config.yaml
encoder_arch: "vit"
model: "model that answers yes/no questions on an image's attributes"
dataset: "regions of photos with short descriptions (Visual Genome)"
train_examples: 101725
image_size: 32
crop_scale_min: 1
horizontal_flip: true
rotation_deg: 5
color_jitter: 0.2
questions_per_image: 8
encoder_norm: "layernorm"
encoder_norm_position: "pre"
encoder_activation: "quick_gelu"
encoder_head_dim: 48
encoder_fused_qkv: true
encoder_bias: "all"
encoder_qk_norm: false
encoder_parallel_block: false
encoder_inner_norm: false
encoder_moe: "expert_choice"
encoder_num_experts: 8
encoder_moe_every: 1
encoder_expert_mlp_ratio: 0.25
encoder_experts_per_token: 1
encoder_shared_expert: true
encoder_patch_size: [4, 4]
encoder_conv_stem: false
encoder_layers: 6
encoder_width: 256
encoder_positions: "learned"
fusion: "cross_attention"
fusion_encoder_width: 256
fusion_encoder_layers: 6
fusion_encoder_norm: "layernorm"
fusion_encoder_norm_position: "pre"
fusion_encoder_activation: "gelu"
fusion_encoder_mlp_ratio: 2
fusion_encoder_head_dim: 32
fusion_encoder_fused_qkv: false
fusion_encoder_bias: "all"
fusion_encoder_qk_norm: false
fusion_encoder_parallel_block: false
fusion_encoder_inner_norm: false
fusion_encoder_drop_path: 0.1
fusion_encoder_positions: "rope"
fusion_encoder_cross_attention_every: 1
residual_init: "none"
optimizer: "muon"
muon_scale: "original"
lr: 0.0089
momentum: 0.85
nesterov: true
orthogonalizer: "newton_schulz_5"
adamw_lr_other_params: 0.0027
grad_clip: 0.5
steps: 17200
batch_size: 128
epochs: 21.6
lr_schedule: "step"
warmup_steps: 340
weight_decay: 0.009
adamw_weight_decay_other_params: 0.05
Rows from block 2 of the fusion encoder, named by matrix and row number. Rows with one number belong to one neuron. Each number is 500 + 40 x the weight over the matrix's rms, rounded and kept within 0 to 999. All counts start at 0. Numbers have three digits each.
# fc1: MLP up (fusion_encoder.blocks.2.mlp.fc1.weight, 512x256), inputs 96-127
# fc2: MLP down (fusion_encoder.blocks.2.mlp.fc2.weight, 256x512, transposed), outputs 96-127
fc1.52:496487505486446465494460528522487422498451509539505530515429519561540500535496510488497522458477
fc1.53:513475520501495469536467484495520518543495497485477484503478496487504503470473475497473509483473
fc1.54:512492482521509538506499510514512519504464539486502511462520542496521496437491517505472503523476
fc1.55:640414523529660387459501548569510454549616609556614544584475443563531487523473537508474538539491
fc1.56:472504470515537494463527488456464522508518504476539523485510533494480513517527498519520499531496
fc1.57:482462526487480538472518498454480467498443504450458464498521492468525464511471497514474534500472
fc1.58:509543553525493520502433436412540512550589596532453515456427507530529495478528488508425524512485
fc1.59:437495562464578503513507482522487434484479498565540486464427542549452527479492443499466440547461
fc1.60:495427486488473472518460492536526497495517485505517530515496494533517511494504503527508510506486
fc1.61:490517510542494508501525490507525494496477485521500481474513464474492478533474485474517523501511
fc1.62:493460468475433473450480468455475519508487532489495518535494497522556476540472509546493469516500
fc1.63:569485494554455498576503586550446529470500470537493555500549494437465543491514503473520517495471
fc1.64:537464473450480531384459561583530441483359564462444551539536452548498497502591388477489488505626
fc1.65:474520516509482509494508486487574545469527483475515517521463482540470507501481535477548467541461
fc1.66:456546541493504517464544464526491544473500544507467500461436519520455505533517470494536474512476
fc1.67:524467479537510512508464444475479534453492558515507498588554591543479514458501575496494559519475
fc1.68:478521497463566498464600482502480492516513488552534412500436502507454533509448506625476488596541
fc1.69:493501472511511536483475522473512446527425511473429494561477564509490466467501484542457472484516
fc1.70:447488498424464465520477495438443506521518472412558507438509483522467453421531475473573516430506
fc1.71:475514499496616455602520498473537473516471522464478507559541472522509524491519585484504535586457
fc1.72:506446534534499549514503531470498546507559495522462542497562530499524591503508472460478497435522
fc1.73:394573478506489492481448544417506493533532482444507503462497468558529476500590525491539571456493
fc1.74:545522593580539516477517574484583494395460547425497523584495534569461430472466483493399521401616
fc1.75:577481534513433581519462478407556502487437553484501556516515509525476501438490513521462511509541
fc1.76:500491502530513498493532469498509493495490483524504488504509457493516487491461522491491516504502
fc1.77:513514441535537464549461456524481542479511450493444558485529512497445492509520448525469490442470
fc1.78:491551437524517535454581555478535505451447469481538474533485474507580467547570503497574464429528
fc1.79:492424499518597441476541446482489502500473553465536478422443513493566505494489528465405589489518
fc1.80:508455608532428380439565559510542381488568490479622545433474475487652573479567519458518478462528
fc1.81:422481486571433590457445457555486430528426541530440544560498500530425520448499471449530496553439
fc1.82:499479519522536535469467466453519552498460498478483517555459503469551478476549501518557461454459
fc1.83:584528510549508465545552559425582505515521532572538369560590434577484409485496561495376521512477
fc1.84:504464487493529475517522532477532523442512517518499496489495488473486518473512528525501505515531
fc1.85:554473510628499531542462471528495425516457498487482575560503424518487546394416472442537467528515
fc1.86:550526546506534494472504477554521556517513433583462474527481474441555502480556469445495515483571
fc1.87:461586365495441289507538394540445435401539388374420380620433535369611512585681377385467513546509
fc1.88:465477426429513450475545574435562523457522560569508424540478539527449467429453478425487471464443
fc1.89:484510465514523538435453504492494506512467504421386514515422473449446441537506475497475544509495
fc1.90:517485469532505496494479540529513514555535519525477540537531486486514472474489503513518502499488
fc1.91:547471478573487482486532520429529448457553480468486485580527545482561497552493457461502480489482
fc1.92:452493516494522467483537483545492541513525472515466535446511471515471494496511494510496494505526
fc1.93:543486554511533485485580483538472550528489491512511528558533447481456502535491546521498478505564
fc1.94:462559489416489558435604492555432504496445492442489539473440432508610453470429498488514611464519
fc1.95:511503529517483513514528519508511480527487507525510524511500471499502490500494495479531504525495
fc1.96:516493459529440515539540594568485521559512578545607551511463540442549579491542416458556528467532
fc1.97:476479519477466500525472492491489508524521503502536476510482474478500487459507521531524528487515
fc1.98:454492484496438487516482494442463423545545475456513534460505514474485563561548471513463437412465
fc1.99:573455512585526474473517491494496549508458562477556463505440454507493516473503482528478554502485
fc1.100:467539521486479429468521545454445460516458498447485532477500524523522470528449492506500480453486
fc1.101:486549458541485493478503511511546536488488491493549468531440478526475465487489470478537519498464
fc1.102:591535455526554485448546561444581724518456486572551464570465590513596446480491572496626557515531
fc1.103:468501453495432469514482463506520531508411543479487496494527557535500435484492485516514440528599
fc1.104:500452545558536466528516539517477564478542459553455493525482472531515511486534446529485522484495
fc1.105:415528550452523576529494508502594476581609504577492460552393529563470509477541531657447527534468
fc1.106:491529506507521501480478553479539538532524471478564538518541516428552475546460530534453438512488
fc1.107:440509532525392577560464507443460474531533491566548479602485441506433511510457420509465549538553
fc1.108:530482491470512473415500548509455439462484525594565455461468492590541421460432543513473562402504
fc1.109:489507548464521471463500480469515497489517445489461491491566457435451490470454452486525497451454
fc1.110:513514498531485456487511477487509489505530501504517486493539485490527492514473490494554514510473
fc1.111:551542519517512484514486497509485482563506509516523500500503514517523489528514533503475498501514
fc1.112:533448521521528496563456544395563597436449492504489466504503437468559527522449459549489575475534
fc1.113:405604451540421458505503418437460494448438496493433471526492570553523487498538379461485471473446
fc1.114:519483497495489493478497476543541489497495493521482528491487490502475479480496518504486512491502
fc1.115:469517473464481483471508523574496515487513562514514489528464487493550477522537514452564511447505
fc1.116:544371597564445460471589530484555383583447563474593456402515465558506533463305445518489453415474
fc1.117:486492524513496481488522494465486496516481489514448486485522500486481490495480491488472490510515
fc1.118:516519430491452502507476507483468504547517473526471488560407502566516472486533404409630499537503
fc1.119:507511447495456457537558464565480493453536485507412482518505454597497489462472504530557378473508
fc1.120:512493528473493497486561491461526508558454427427525512513401518480590490501509471484461482558480
fc1.121:529517597586441660550494514601326437609598397457516474618541491521607461374649407640421446509484
fc1.122:405475529604605628526417494454506524623634503515367398575567471474556499560463250434528475529614
fc1.123:459475509446547546567499464445420453485572469495507479465503529517429534515474471497491440444548
fc1.124:501492492493503476491511498488502470478494513548489478501483501470498497458489474487526529493500
fc1.125:500519490519544482499489473499511505478529489498492471475458468522477472544519509469508503520506
fc1.126:482495541491458489524508516426512508497517510511471504527413568471479505467557461487556549519539
fc1.127:505550417503557482537476559415574443509511537563531447452583552473518607510518449431447540538404
fc1.128:441465471553507495499454541560505513494533567493452493463446597531547506548515479492460573556443
fc1.129:461428421557474479475411518515538441523480499512464455517525524491490498524461502580439559538530
fc1.130:514511505499490499480480509489499516516540490487488492521477518481503523477515524493514480516503
fc1.131:405475502571554490495410572456520501584546449543515522408522491504483464512501496517485555490486
fc1.132:407504523512475458504503491424475491462481551504455523458519541521567518539522505499520487532460
fc1.133:430514492564544516409518549514474547441517499539521515479474480487557466461414511467460477427510
fc1.134:466505463501554538504496547520425503484517494509421481502424502510493507489490530561498532514541
fc1.135:554467527523490449482526512478454533502507471464516513501531493477485509487526464526514508577495
fc1.136:570438440550568510569422538509470416527513479466398535509506406488527520573479450499469473463495
fc1.137:410506476518624519462511541441430543500562464484550465564536576497432495494505485474489431465507
fc1.138:512499506492467497484496487481508488502512503512514481499500524490508478478467499513508519501492
fc1.139:477566557433467513518491525505582442528476498610512506532468503495497418511561526486506510472532
fc1.140:418490506478484498502519500545526464485448511517549514528469538535467430478486516505504488502563
fc1.141:461456490409441492524472571469520595521496542498489443447509558460593522558417473487597449487458
fc1.142:527558531467436461492549603528501464481516476489509571460519385546532526566484500568455461474582
fc1.143:476512472575453483521522595442614491502483425445475535469493479507516474505503483527522448476524
fc1.144:538466509503493529443464585492578464535507442527549439496552430448531524546572536498464528429425
fc1.145:506512473496522431493484507546574528529509475544510411500553509482533464446497532527490467509547
fc1.146:543527530494502453520504517507536486463478538487445476496524514490502488442440552483502525546439
fc1.147:512464528498508501493503500492508506507506495484517482484499499490494505492509489507510501490501
fc1.148:741548400556432607557462411595502354628494454468456521626571460588569476415606438442487403406459
fc1.149:489514529528514489490505490464492506510487501521454474467489506470475510527473499495496458513503
fc1.150:563536497498544472507411412522597444492447481464502497490579391425475381476485486598563500548584
fc1.151:482490535481474443512440500525538529469475480518559479555513484482528489537485462491471498463450
fc1.152:542488517501410525493547528495488471471499582554538503451590525537590518504411493544511509426494
fc1.153:485420471568505472486438488477445552485544576577387474486465508602523474556545526513508528521498
fc1.154:426495487575457540422479410495511433477519477488477534472533480561494399482527455526483505517485
fc1.155:549367431423523566470528526519566450423514517470584437520513484557485550567475492517478503557561
fc1.156:458478487467515442514472481534441470514528457555544500531484542495520564524536480531484496445535
fc1.157:480540497521491496467538528498522567543514472510517497493491499468537546532460466489513550481520
fc1.158:508502525495510485510510507520517498497497473503479525489476466500516496480497519511496518493507
fc1.159:459505519549510554502464472526522495416489548584517505463558483451507564432457486472555531528497
fc1.160:487508473500483489487518503503549530485493477496464446483503534471470488519505468515503504477480
fc1.161:554412364489506481466589502481552592488544505531500481478399470515460490483485490406455526538402
fc1.162:422481504526467486467559483511571486405563504515533486504583499533537478499481415552523441438547
fc1.163:518524519497411469512500463440507522467483587486503556515469527541569534509509490515545443514486
fc1.164:367548510450553412360480490533409471445444501517470562476448524475535517482501542529569649496514
fc1.165:432529480557506479541560632559493487540539531462507489487513454599542523482420495504540445461566
fc1.166:485498482490498473471497514472526485496490521484516478503533495501530493468497467509484459539492
fc1.167:524480504578459565494490507406544427558419457508470426537516615436530479529537573525487509500459
fc1.168:495484507520530546473497509455498516563513513491504564466516489465461501489470476488501449524488
fc1.169:458517480394535455534551449613527502624486418603434467553557475529500557484545592450472481574534
fc1.170:475510524505511471522522513506491528510471506499459521499513496478505516471495494520504497517517
fc1.171:493496486556479517489526464530519502466496531533508505521534527435477525534535511497493490537480
fc1.172:447489512517450546563501468520546508510556506529492505470532475510516511515468527493487447472559
fc1.173:510494577501492475373482494501407408522542434512496509457536483591533598475523560474467556588535
fc1.174:495484509508481505510498497507514519483485488487494461489488515505492494518489491498504512502487
fc1.175:514512521485464496495494492524482474491506469499538486502500467514481486524523499511497466511516
fc1.176:593491457449571541473541460476593578564493454520530489534432484497514418459470543552624537494580
fc1.177:501489536484502460483510528509456492486509425487411531488512489515424473516519493507512467563470
fc1.178:479508492470547516497493511442451528502546463498460539573541545405490543574504488505550441433489
fc1.179:461514454532528518533464518497563534541503480495467504539437508524501492469502458525514506443542
fc1.180:655437509479499469434456522516558517487512436462441465490465499582455454462496462585500518544526
fc1.181:491517481520484509494457517486509516512510511469489487508479475505491518469471494529504502475509
fc1.182:492446493534540468494450508466580533501578499455548452469524487463491487554476498520551432527483
fc1.183:401532488468530503379431539473438527545485477508454509441474470500558481538494478423501605483507
fc1.184:549471506557535478450462530431443580526522522430548514521518490476489517477501477503496517521445
fc1.185:569521522466487531447503510503522494452437521491495530495382510509581427488495518497497459465483
fc1.186:520499485506515510476475504517533525491493498508502487499523501466502500524508498505481476492480
fc1.187:470521563540488460481520478467527540504509481472530498520520477480499395524492526484563507477472
fc1.188:555358455488500470436514440506534571501578429525475533513443428533557493542440499537576495446546
fc1.189:539500465473492468498445464460542500471486538513452489464488535569499473532563524461592493460481
fc1.190:483482536480543552504502461474544460469498496487481522583422468461412469513530515441508535490578
fc1.191:533506516502502489538560501521524524479550430537545439540404510473470478489539487552519451491495
fc1.192:521515444522441558510512485553560505510489539475505490553538507500516458438453525555485511555531
fc1.193:555403511434478484497513470527512556466539490473482478465492488543508470518576520538487621504562
fc1.194:482490457521515540482512566481447543552523541460513386479616538504492481450511510496495473419478
fc1.195:502493528461526520514424517480435537455555481472484444534476553496481517484491486499518480467515
fc1.196:498496510518486492529497489487497489499503494502481477525506470512518506492484522500524491525501
fc1.197:452473409506456444478462456491510442486503544476492448433500496495529496506475441482466543491537
fc1.198:459519507478521580556509482486489524542464484530559497488571560445556473506494473534451525471553
fc1.199:533517531490550441501474495475518486538512499516527518473497465495497511512507529491506506511450
fc1.362:480511504510484483479511498476509500494498473496504498477498505488480515519493502485508494482497
fc1.363:509471500518508481496481476489466543524503494448510485537511494506478512495534507503513481513469
fc1.364:523498504498509507476504456547475547487480529497483501490484529448484546461476508509533500515528
fc1.365:514487510493461592549579457505414408493524527475415529464479488508544461521563463521445480482447
fc1.366:589442542500520515519512484525535534513434517510503428531478521491543459572485482514488583512498
fc1.367:465471514448453537492592440459520431530461407456529355459584547409541420486487582488465509550555
fc1.368:555533588460516464541542473461523515483510503470491473491532561547530561531521511538528543506482
fc1.369:544468468535495529517478520511582559493505468528494534508461494490540494538574476528519552452463
fc1.370:411397521525401600514487554501430556538534428530546554567521409513467566472475495577635430425561
fc1.371:485493487505492517515529489518490474505506480502504522496503515497491498512482502495538534484530
fc1.372:524452493524476566451575508521540449485464517553459512431479507537562522530460484496541468498466
fc1.373:418515552525526473440469472446510549453485446522437465443498515414547497523492526478460523551525
fc1.374:491487490505500472490499519496477514486490514512495517488516485474483497497489497477495526513497
fc1.375:424534476590485449466512413499504429459477468476467454450498639513586463477413417521498418519512
fc2.52:523465526512371475516471496574609551507556505544542476466490421468517420523500520523522537486469
fc2.53:492469482482499562493539568512546480469526510494507478523520522540472468546512520499519461484502
fc2.54:484521471493503465477560488482473484458525454572501469511494557485503512502477474517504549514526
fc2.55:430482466505528461595586479589625546551482423563493508557595486493436416494446500491572501423496
fc2.56:509469521507543457527550516487508503454462461494542445482464488536483479521493509475489518481459
fc2.57:540517506505526497467546540501472521495482497446455508499484519544417525515465529515486503525503
fc2.58:502513468468409474493456553426414505464534603518581475438591547533580498423492430513471366490522
fc2.59:509439509452483473518534528491544526557551512484427549421430456466536490503457545571489461531521
fc2.60:487576528576535397492495503504474529491493416518512455438507554521526539497505579439491478471554
fc2.61:499445438486515478493540542487519461460548500517551462541494478461449472556461485432490507514485
fc2.62:492573597458522476467502435516486400424499489471459511521519484479473500446504566476484552443569
fc2.63:440522511461491450530567508599561530497525606523542484589468565457441540382539492541509508514437
fc2.64:555511557456538582496524476484480522532415558452439520540539498461524548467502480429461512627428
fc2.65:482536424512441453503538517435504580547467530498516438479488504469537468481562458488465446502504
fc2.66:493494531437548447545489465520421502500464467521483531466516582454531489488523493533558475548527
fc2.67:538545503539521558461517483479535539476430396523660520495421422493462434473484469430501486475530
fc2.68:528561487534463563492551555517513525513463517506526541565412491462417523483453556505527524527462
fc2.69:527562452428538518443547459495483557513487478480559489434451471490457458553550549483493539552494
fc2.70:426486537479586468457416579447569532513504412485581486531558496510480450468543534560520556468448
fc2.71:507534427466480466436488548532424523564502490467470411429516544436523649470539549564446475535547
fc2.72:490471505438496481568477544436510518537524531473505492418501542487498500484469567470557491440537
fc2.73:486498569481514585568432533479445468397436540500570463506563469509451487596483506487498499452463
fc2.74:514543451520512480443497544477452566451517575566470490491571432523453503472501440493542458510395
fc2.75:507484457457508447517538510598491434521524485458479554513485510499518512546532441525459502442532
fc2.76:520526495479498507467516521501505482504509501479498504500490504491472494539485489508528512517490
fc2.77:497506501469513448457523551475584567492611559508529464542413476567504539491586518580506437471416
fc2.78:478517423474508530476492442499467477552492541455520499493483437449467530561467419526536523533534
fc2.79:519476494538528467502561462463524488459530447552521534503441465451530538461449494448489499534443
fc2.80:435501563472466538541520520548427500541492444535454473540582569491558580490562569464525467461501
fc2.81:461458560476458529537557467501532507541443573464497535513593515578495542479493520565525526559552
fc2.82:480567471495470522488476494598523549489527484508526545500540515489451514471543513546546482554521
fc2.83:523578456503445514461541533495570444603517552528403598548581444484512557400540520545470553521552
fc2.84:424474427510496459521489529460489563507508506495494524476497523489452500481518511511497459511502
fc2.85:492519440520440618538505535588520432518520559550471605571504498494589457515579432582483480496478
fc2.86:463481469566459525514457528564499514532428407448538468535522452501573444525510532528519521511551
fc2.87:500483493572515423423503450578519541529500497336533389479579471514547502441534531483472501457510
fc2.88:599399536587506498522492484524521477424621533423514483524520518436442591502504511596571483424501
fc2.89:507550456457543500528454477488487422514482543477520568484448555479507516479484486411462535384473
fc2.90:489501504463532504507481492510480508519508469496475484495547504518475549521517494437506506524482
fc2.91:379448553498476525423478491462456573503535551433412479510535516517544491445506562485525430451479
fc2.92:489472451487487469530482527471519456538478497548520479502449492446439488529437459465519477453437
fc2.93:497506439486504472532479564398520486543482414513471509497452473522515503532509494502444446474563
fc2.94:585554494445474506516463460546424520503530549507574582422464453504442511473522497458541510467569
fc2.95:470485449484523480485485487469505551456467518496489495476518543503468541500519524524492454497473
fc2.96:491465507561485582502486533489579406584524540604539543562445414534507498475510454485433568525502
fc2.97:450526452545500498527528521501510480518468466538470474511541501497470469545508464462516471517491
fc2.98:471495544485522488559490451416527569502479571541454402554484531474462561453522489540473448466560
fc2.99:537413563525538520488500483512520520553444507509525533510538450462516578486470473497534556577553
fc2.100:485508536496539550488444521517452508503438457504469502505488490529552501484485461464512475569527
fc2.101:480457481493515499553545509449467462449496498492481514457446565478498494518587481467447514510559
fc2.102:549517520468463500533412464476466447432516484633564568524482495438518553579532518521500507443564
fc2.103:511488505578419455461518475428398501489579472570504515454471469461538572482468473527521490539524
fc2.104:550510485514433492507473521519522439449482505478519532522526478490507490522500541478549468460486
fc2.105:472557457446537513584550506615546512616457505511486565544435549487458470547484557471546468463532
fc2.106:527467477504522538566514510513471484504533495489543512482487516485464518477565521546468528463552
fc2.107:500498503488459512540541512478505437502518452519500516513495495482547410529554484539503486477567
fc2.108:369562492558607490471611396521540503456529517519499589565377557507611434460400503513566584570482
fc2.109:538504463470517531534495496550509475487484578513484438526510524468492543459498460515553500501502
fc2.110:487488469440545499454522516502495450540526494508464477421522510508456474513500535484446508525534
fc2.111:507480467475511465478499483514507483488482494516567528458496481451447549501506504507549483482504
fc2.112:449486542606499457466560568525528536518465509541434509519482544502500594496522435513512447420348
fc2.113:582535514518506457510404513519505480528470453486480472501518510540506451550485504472523449527502
fc2.114:533481487524497457486562531472544487496509455495524515525524476476481597492499492497533472480505
fc2.115:567471509533521463483479506586500427529509472484577458486538514512471521519542452504546480563455
fc2.116:441491590559498514536450552574511527595503517633565484547561491454533411504459421469468457432449
fc2.117:572544441503479505498499534473509492504531499504454518505509494469480552483483522522482489498481
fc2.118:582480415546477482473496542564513526510518462545460519481523471596534482520514435481526449552491
fc2.119:590532446497477464523586436506488561469468460488550528497471427538535446520500494421534450512560
fc2.120:524410533566469518438434508460430560450503556511528456526510509520449436503473494497566545626452
fc2.121:438502514594529491511481621639441482544506504582502473639499536557422460540533427513567474568470
fc2.122:531452413440493530497432463472495517508535508624480453478444512567577499480441327492496510459417
fc2.123:457489524443513550508530560520491546519452496522565526518469540513553498541516520572473510493494
fc2.124:489526494475504548508516540447479493482514491450493482526527478521548539555483551502479504530523
fc2.125:538536503468495489543486525500454490507423476480490535535555545425525482506477501571507487498466
fc2.126:545434582514416532520508462499537549449439509483487479577484520528466505479506479521529480503453
fc2.127:439505568589570487469471546520502475523528493507489538550492466554567513445528527504483490509498
fc2.128:457443494474480478526511406473603577567514481502460499474494490534417480516525469522480467539528
fc2.129:518520536483552444518479557532503457460529593434530489492528569463471509513487535550524549494450
fc2.130:498518447513515490527500528518457493539496526527506506459500481472474458479493487519471499490488
fc2.131:421551482485482532525533527521467468457453541505492561483436459524552496577527468581563443538523
fc2.132:533518477456470563508470483518506473455507472536462492446495439505481536477482497498479473569501
fc2.133:482585464536540459476517450553482543424478546510551458453581557473538484461497501464531558469552
fc2.134:499480493438489503505507534488563473513487489503493487521527491460502465507515457471471515517458
fc2.135:550494497521452576508431419521590489466469522466509537498457526470495482462471561480507537532505
fc2.136:504465468522583529487493486490472544585496526551565468483510455517511429487508504415481499549528
fc2.137:459479468562436464504545467492550478454437558537511533450477438482540499488451472537583475516489
fc2.138:519494528464500485501533500507489481495506494478478555538476520515479533515509503505521477460496
fc2.139:454450571502441538529477476480521478501530501551447509464486520508481535499433509557513427509501
fc2.140:526488520505524476537497507482510505519501541541575539488496491493505502493446533502511454478441
fc2.141:474500472397533414503515456525378525355466486536430488494570487474441504499542475492455570535528
fc2.142:478439490524464581502537554535475581599558487460511529615541476500397530497464417478514515507503
fc2.143:469463498471450585437436523545475556457550472528435470567519453519528512462493512532560447554504
fc2.144:628513453444434471512541567548517510518551572492494496530553527588395573586495482521476427534466
fc2.145:520567596493548548538485495534499527535461546470461518465492504488537584492470508451530506469523
fc2.146:508463456448563482540518537547504566485502541456552465497472510508465545530514466499485554534524
fc2.147:450505499475513552502477485474516503462469525524424518520521499504488476524495521477486483529503
fc2.148:467427515488583497405442447500482513467415494475563494565509484469484392511467507435474475429511
fc2.149:547517432545474512517488532465479511501523456469520474476493499454439493499441498467485556472466
fc2.150:523603417469426496538558540587538515507528492545501492521466457490482497527515527563457528498490
fc2.151:456547489457557454542510489458516460432449560446499485505508501577522463502579520521503415483483
fc2.152:481643546447625399371602557576512457502422474508520504426553466579509518537507470469534540494484
fc2.153:467535489450525433470571478553469522510507448475533542438581507521501515561462434456496520489530
fc2.154:571584485543472436466508430501549406496529531492493573496530544482521456497453428486553545633494
fc2.155:465485522488504483481438401511524504549414516404483519531490527495444465493419573486474554479481
fc2.156:521533479411445528511455566519537519475504515510546536468514523477438572592507453538547513409502
fc2.157:454460437489522471544492479505497458474458474451511499473491457485543435499531565461495553477502
fc2.158:524450497525512481478490506490508497496517484460507470473489498514460531488506513502527491510490
fc2.159:439533516518469519498476435572462549479477462533451545493480488512485610519524474418483425533476
fc2.160:434457482550507446493462502446479460485459552512496479527427629440479459527489531520475531460553
fc2.161:451532502527555531488485498562626471580488450502427576473457511454502402553534505495525511522481
fc2.162:451516565489486547468527442478490557522562574510508504430523510564572497544567560443693499522571
fc2.163:554504530471542546555542497421491551468483479489482498485494520435511519453521494471507463499492
fc2.164:483507496464445526526513485537410496492541551495457513463434546605451535431570541433434478463489
fc2.165:585447498500438594462403509471495491533539526491470579501465521457526565444510440492449468478531
fc2.166:528519536510532418510551537542513531503472477533475464502473533506462500534550504485484531510488
fc2.167:454549525450479561434525546567441544552559488515462505561506534484427562471511460472480540502487
fc2.168:549518506515548470499469475486532484515487542537517466511618531459521520500454479517520493541537
fc2.169:527529496397471484507545407537491452665487584426521576550489482545474627595513492577386458524514
fc2.170:488523483450541515530490506519488466552541491475517543499527527463483483522500547519536476503505
fc2.171:416498497465493490535551528476430490500501520431538550520487505470431487521509470521486545531513
fc2.172:480471502400448555504518519475488487454482432495473546485515488475423566447464515504512494533428
fc2.173:530576537482550493415505524516535509561521548574482509573477532555508476458423395427471474497514
fc2.174:504485520489527482498483477489533495538477453508519533530498482484454500519525504497460480508505
fc2.175:509487515498528495516504542535522510498477486517484561509488558468538470518470518502484498499472
fc2.176:479535444589294581466533471478549525573551579583490522506484552493540499466492431526428483573544
fc2.177:501459482435454530531482510524487528492465558540424444459475467425495470439523513504470534595510
fc2.178:489450521489515562549475525512523536480506460465564491496489496510501527474486483490507513469535
fc2.179:484484488520584486580507475445519506525473474543470495472488432517402502469494482488539439543483
fc2.180:448498524485479447474541444489524474465508519488604571464483463615496499422536441459530468453545
fc2.181:532529480472480456489497546521501523461536462545523451505515521453481429505481532476541453513499
fc2.182:532572451502445499483468562479410519530472437478469390462539471524483456477553474512571477515590
fc2.183:426495467489497475555462469512502541519413541544462422542533453551484506413530502434505594523492
fc2.184:542439478524604540555528487467489473511401498446472481526404498438454525484504487478507504570476
fc2.185:556497509496447498540558438622437500493504495537532430531457455509474502513518495478522429528509
fc2.186:474485531481449485465565483450520525519464505482473507551528529482475472437526483548514521513473
fc2.187:466460467535481491496518457500530576468522523540500480590493447480465491533497471451434509467498
fc2.188:453520586570497481466555475547506558518501435570481484525467514613430481493471519501551521476460
fc2.189:480514501461472531548463500478481511529489450470615431453537545568531431501505438520577508476473
fc2.190:461477540453462545424519486549506494434576546523505564419422537457547520487508495525562534421528
fc2.191:476496457501489430481479541497485480520474501494450520549513560432468426414520536460424501443600
fc2.192:578533445567505409443497493570519518493486471451532503483496484518395484531615539553423558510437
fc2.193:483490415530466410507537510509506478412389482520555496568474457501528503548485520519565501490440
fc2.194:478610502438428490502506507515499504480491501418545500365593457550536557505548605482561515550492
fc2.195:538450497444487559569546483428501452494493646501588471455437499402544447515499517461490518461488
fc2.196:509530500480508495543525516499521508452503465490491499481477535490474518510509515479476494476508
fc2.197:516477494503516480481517520488505488519471538537502464549520479457496517493497541497620494475481
fc2.198:449505524470568487625503552453537500523490459511532429422485494523484627552508557552505469465533
fc2.199:444558462476506570470537501463465489540475495509516520512517503548495467408554475494492524545517
fc2.362:505490476508509484554458496519483514470474467479500519517501510488478454460520475504512513526503
fc2.363:547470555469534527496444517483486491506466487493511517522478477474468525492458491494434458523518
fc2.364:549500480408486487506496472499476495473495486452569549464572515402487500520510537519520512561498
fc2.365:529656521587542483473538448520513548581382454558536507554491442429508485520434505462530528532510
fc2.366:552455463521526513534529508485452548571507525498539557493467524504462565549495494523483470489618
fc2.367:515499483489485462560569440521420520507603504539497494479502487479443452531449531487520528507511
fc2.368:480494547483500515539535508614508403500532492513391548440557494520506602500459530529464524553462
fc2.369:512478575510488519532470462470476507542469522544484404536519486555455520459520417480512451537461
fc2.370:485573564477513541473514492518513459529615522440480454530447505524487556510481451511462539522515
fc2.371:509501536511526438512497481489500543483465496531480472508481531492490514483519488507445493502496
fc2.372:519545515449539518407535440605508476428454535527542499495495490524500566615542506508573555459442
fc2.373:493544497466520516506451510453516530486434506573496475503458550513492567549506462486555540521540
fc2.374:502532486501487505500501488517525498514488455464493507528541539490456478473534513539492461470490
fc2.375:504536459503469497471472366587451475475434560463603521499396490514528488464480470487516436551490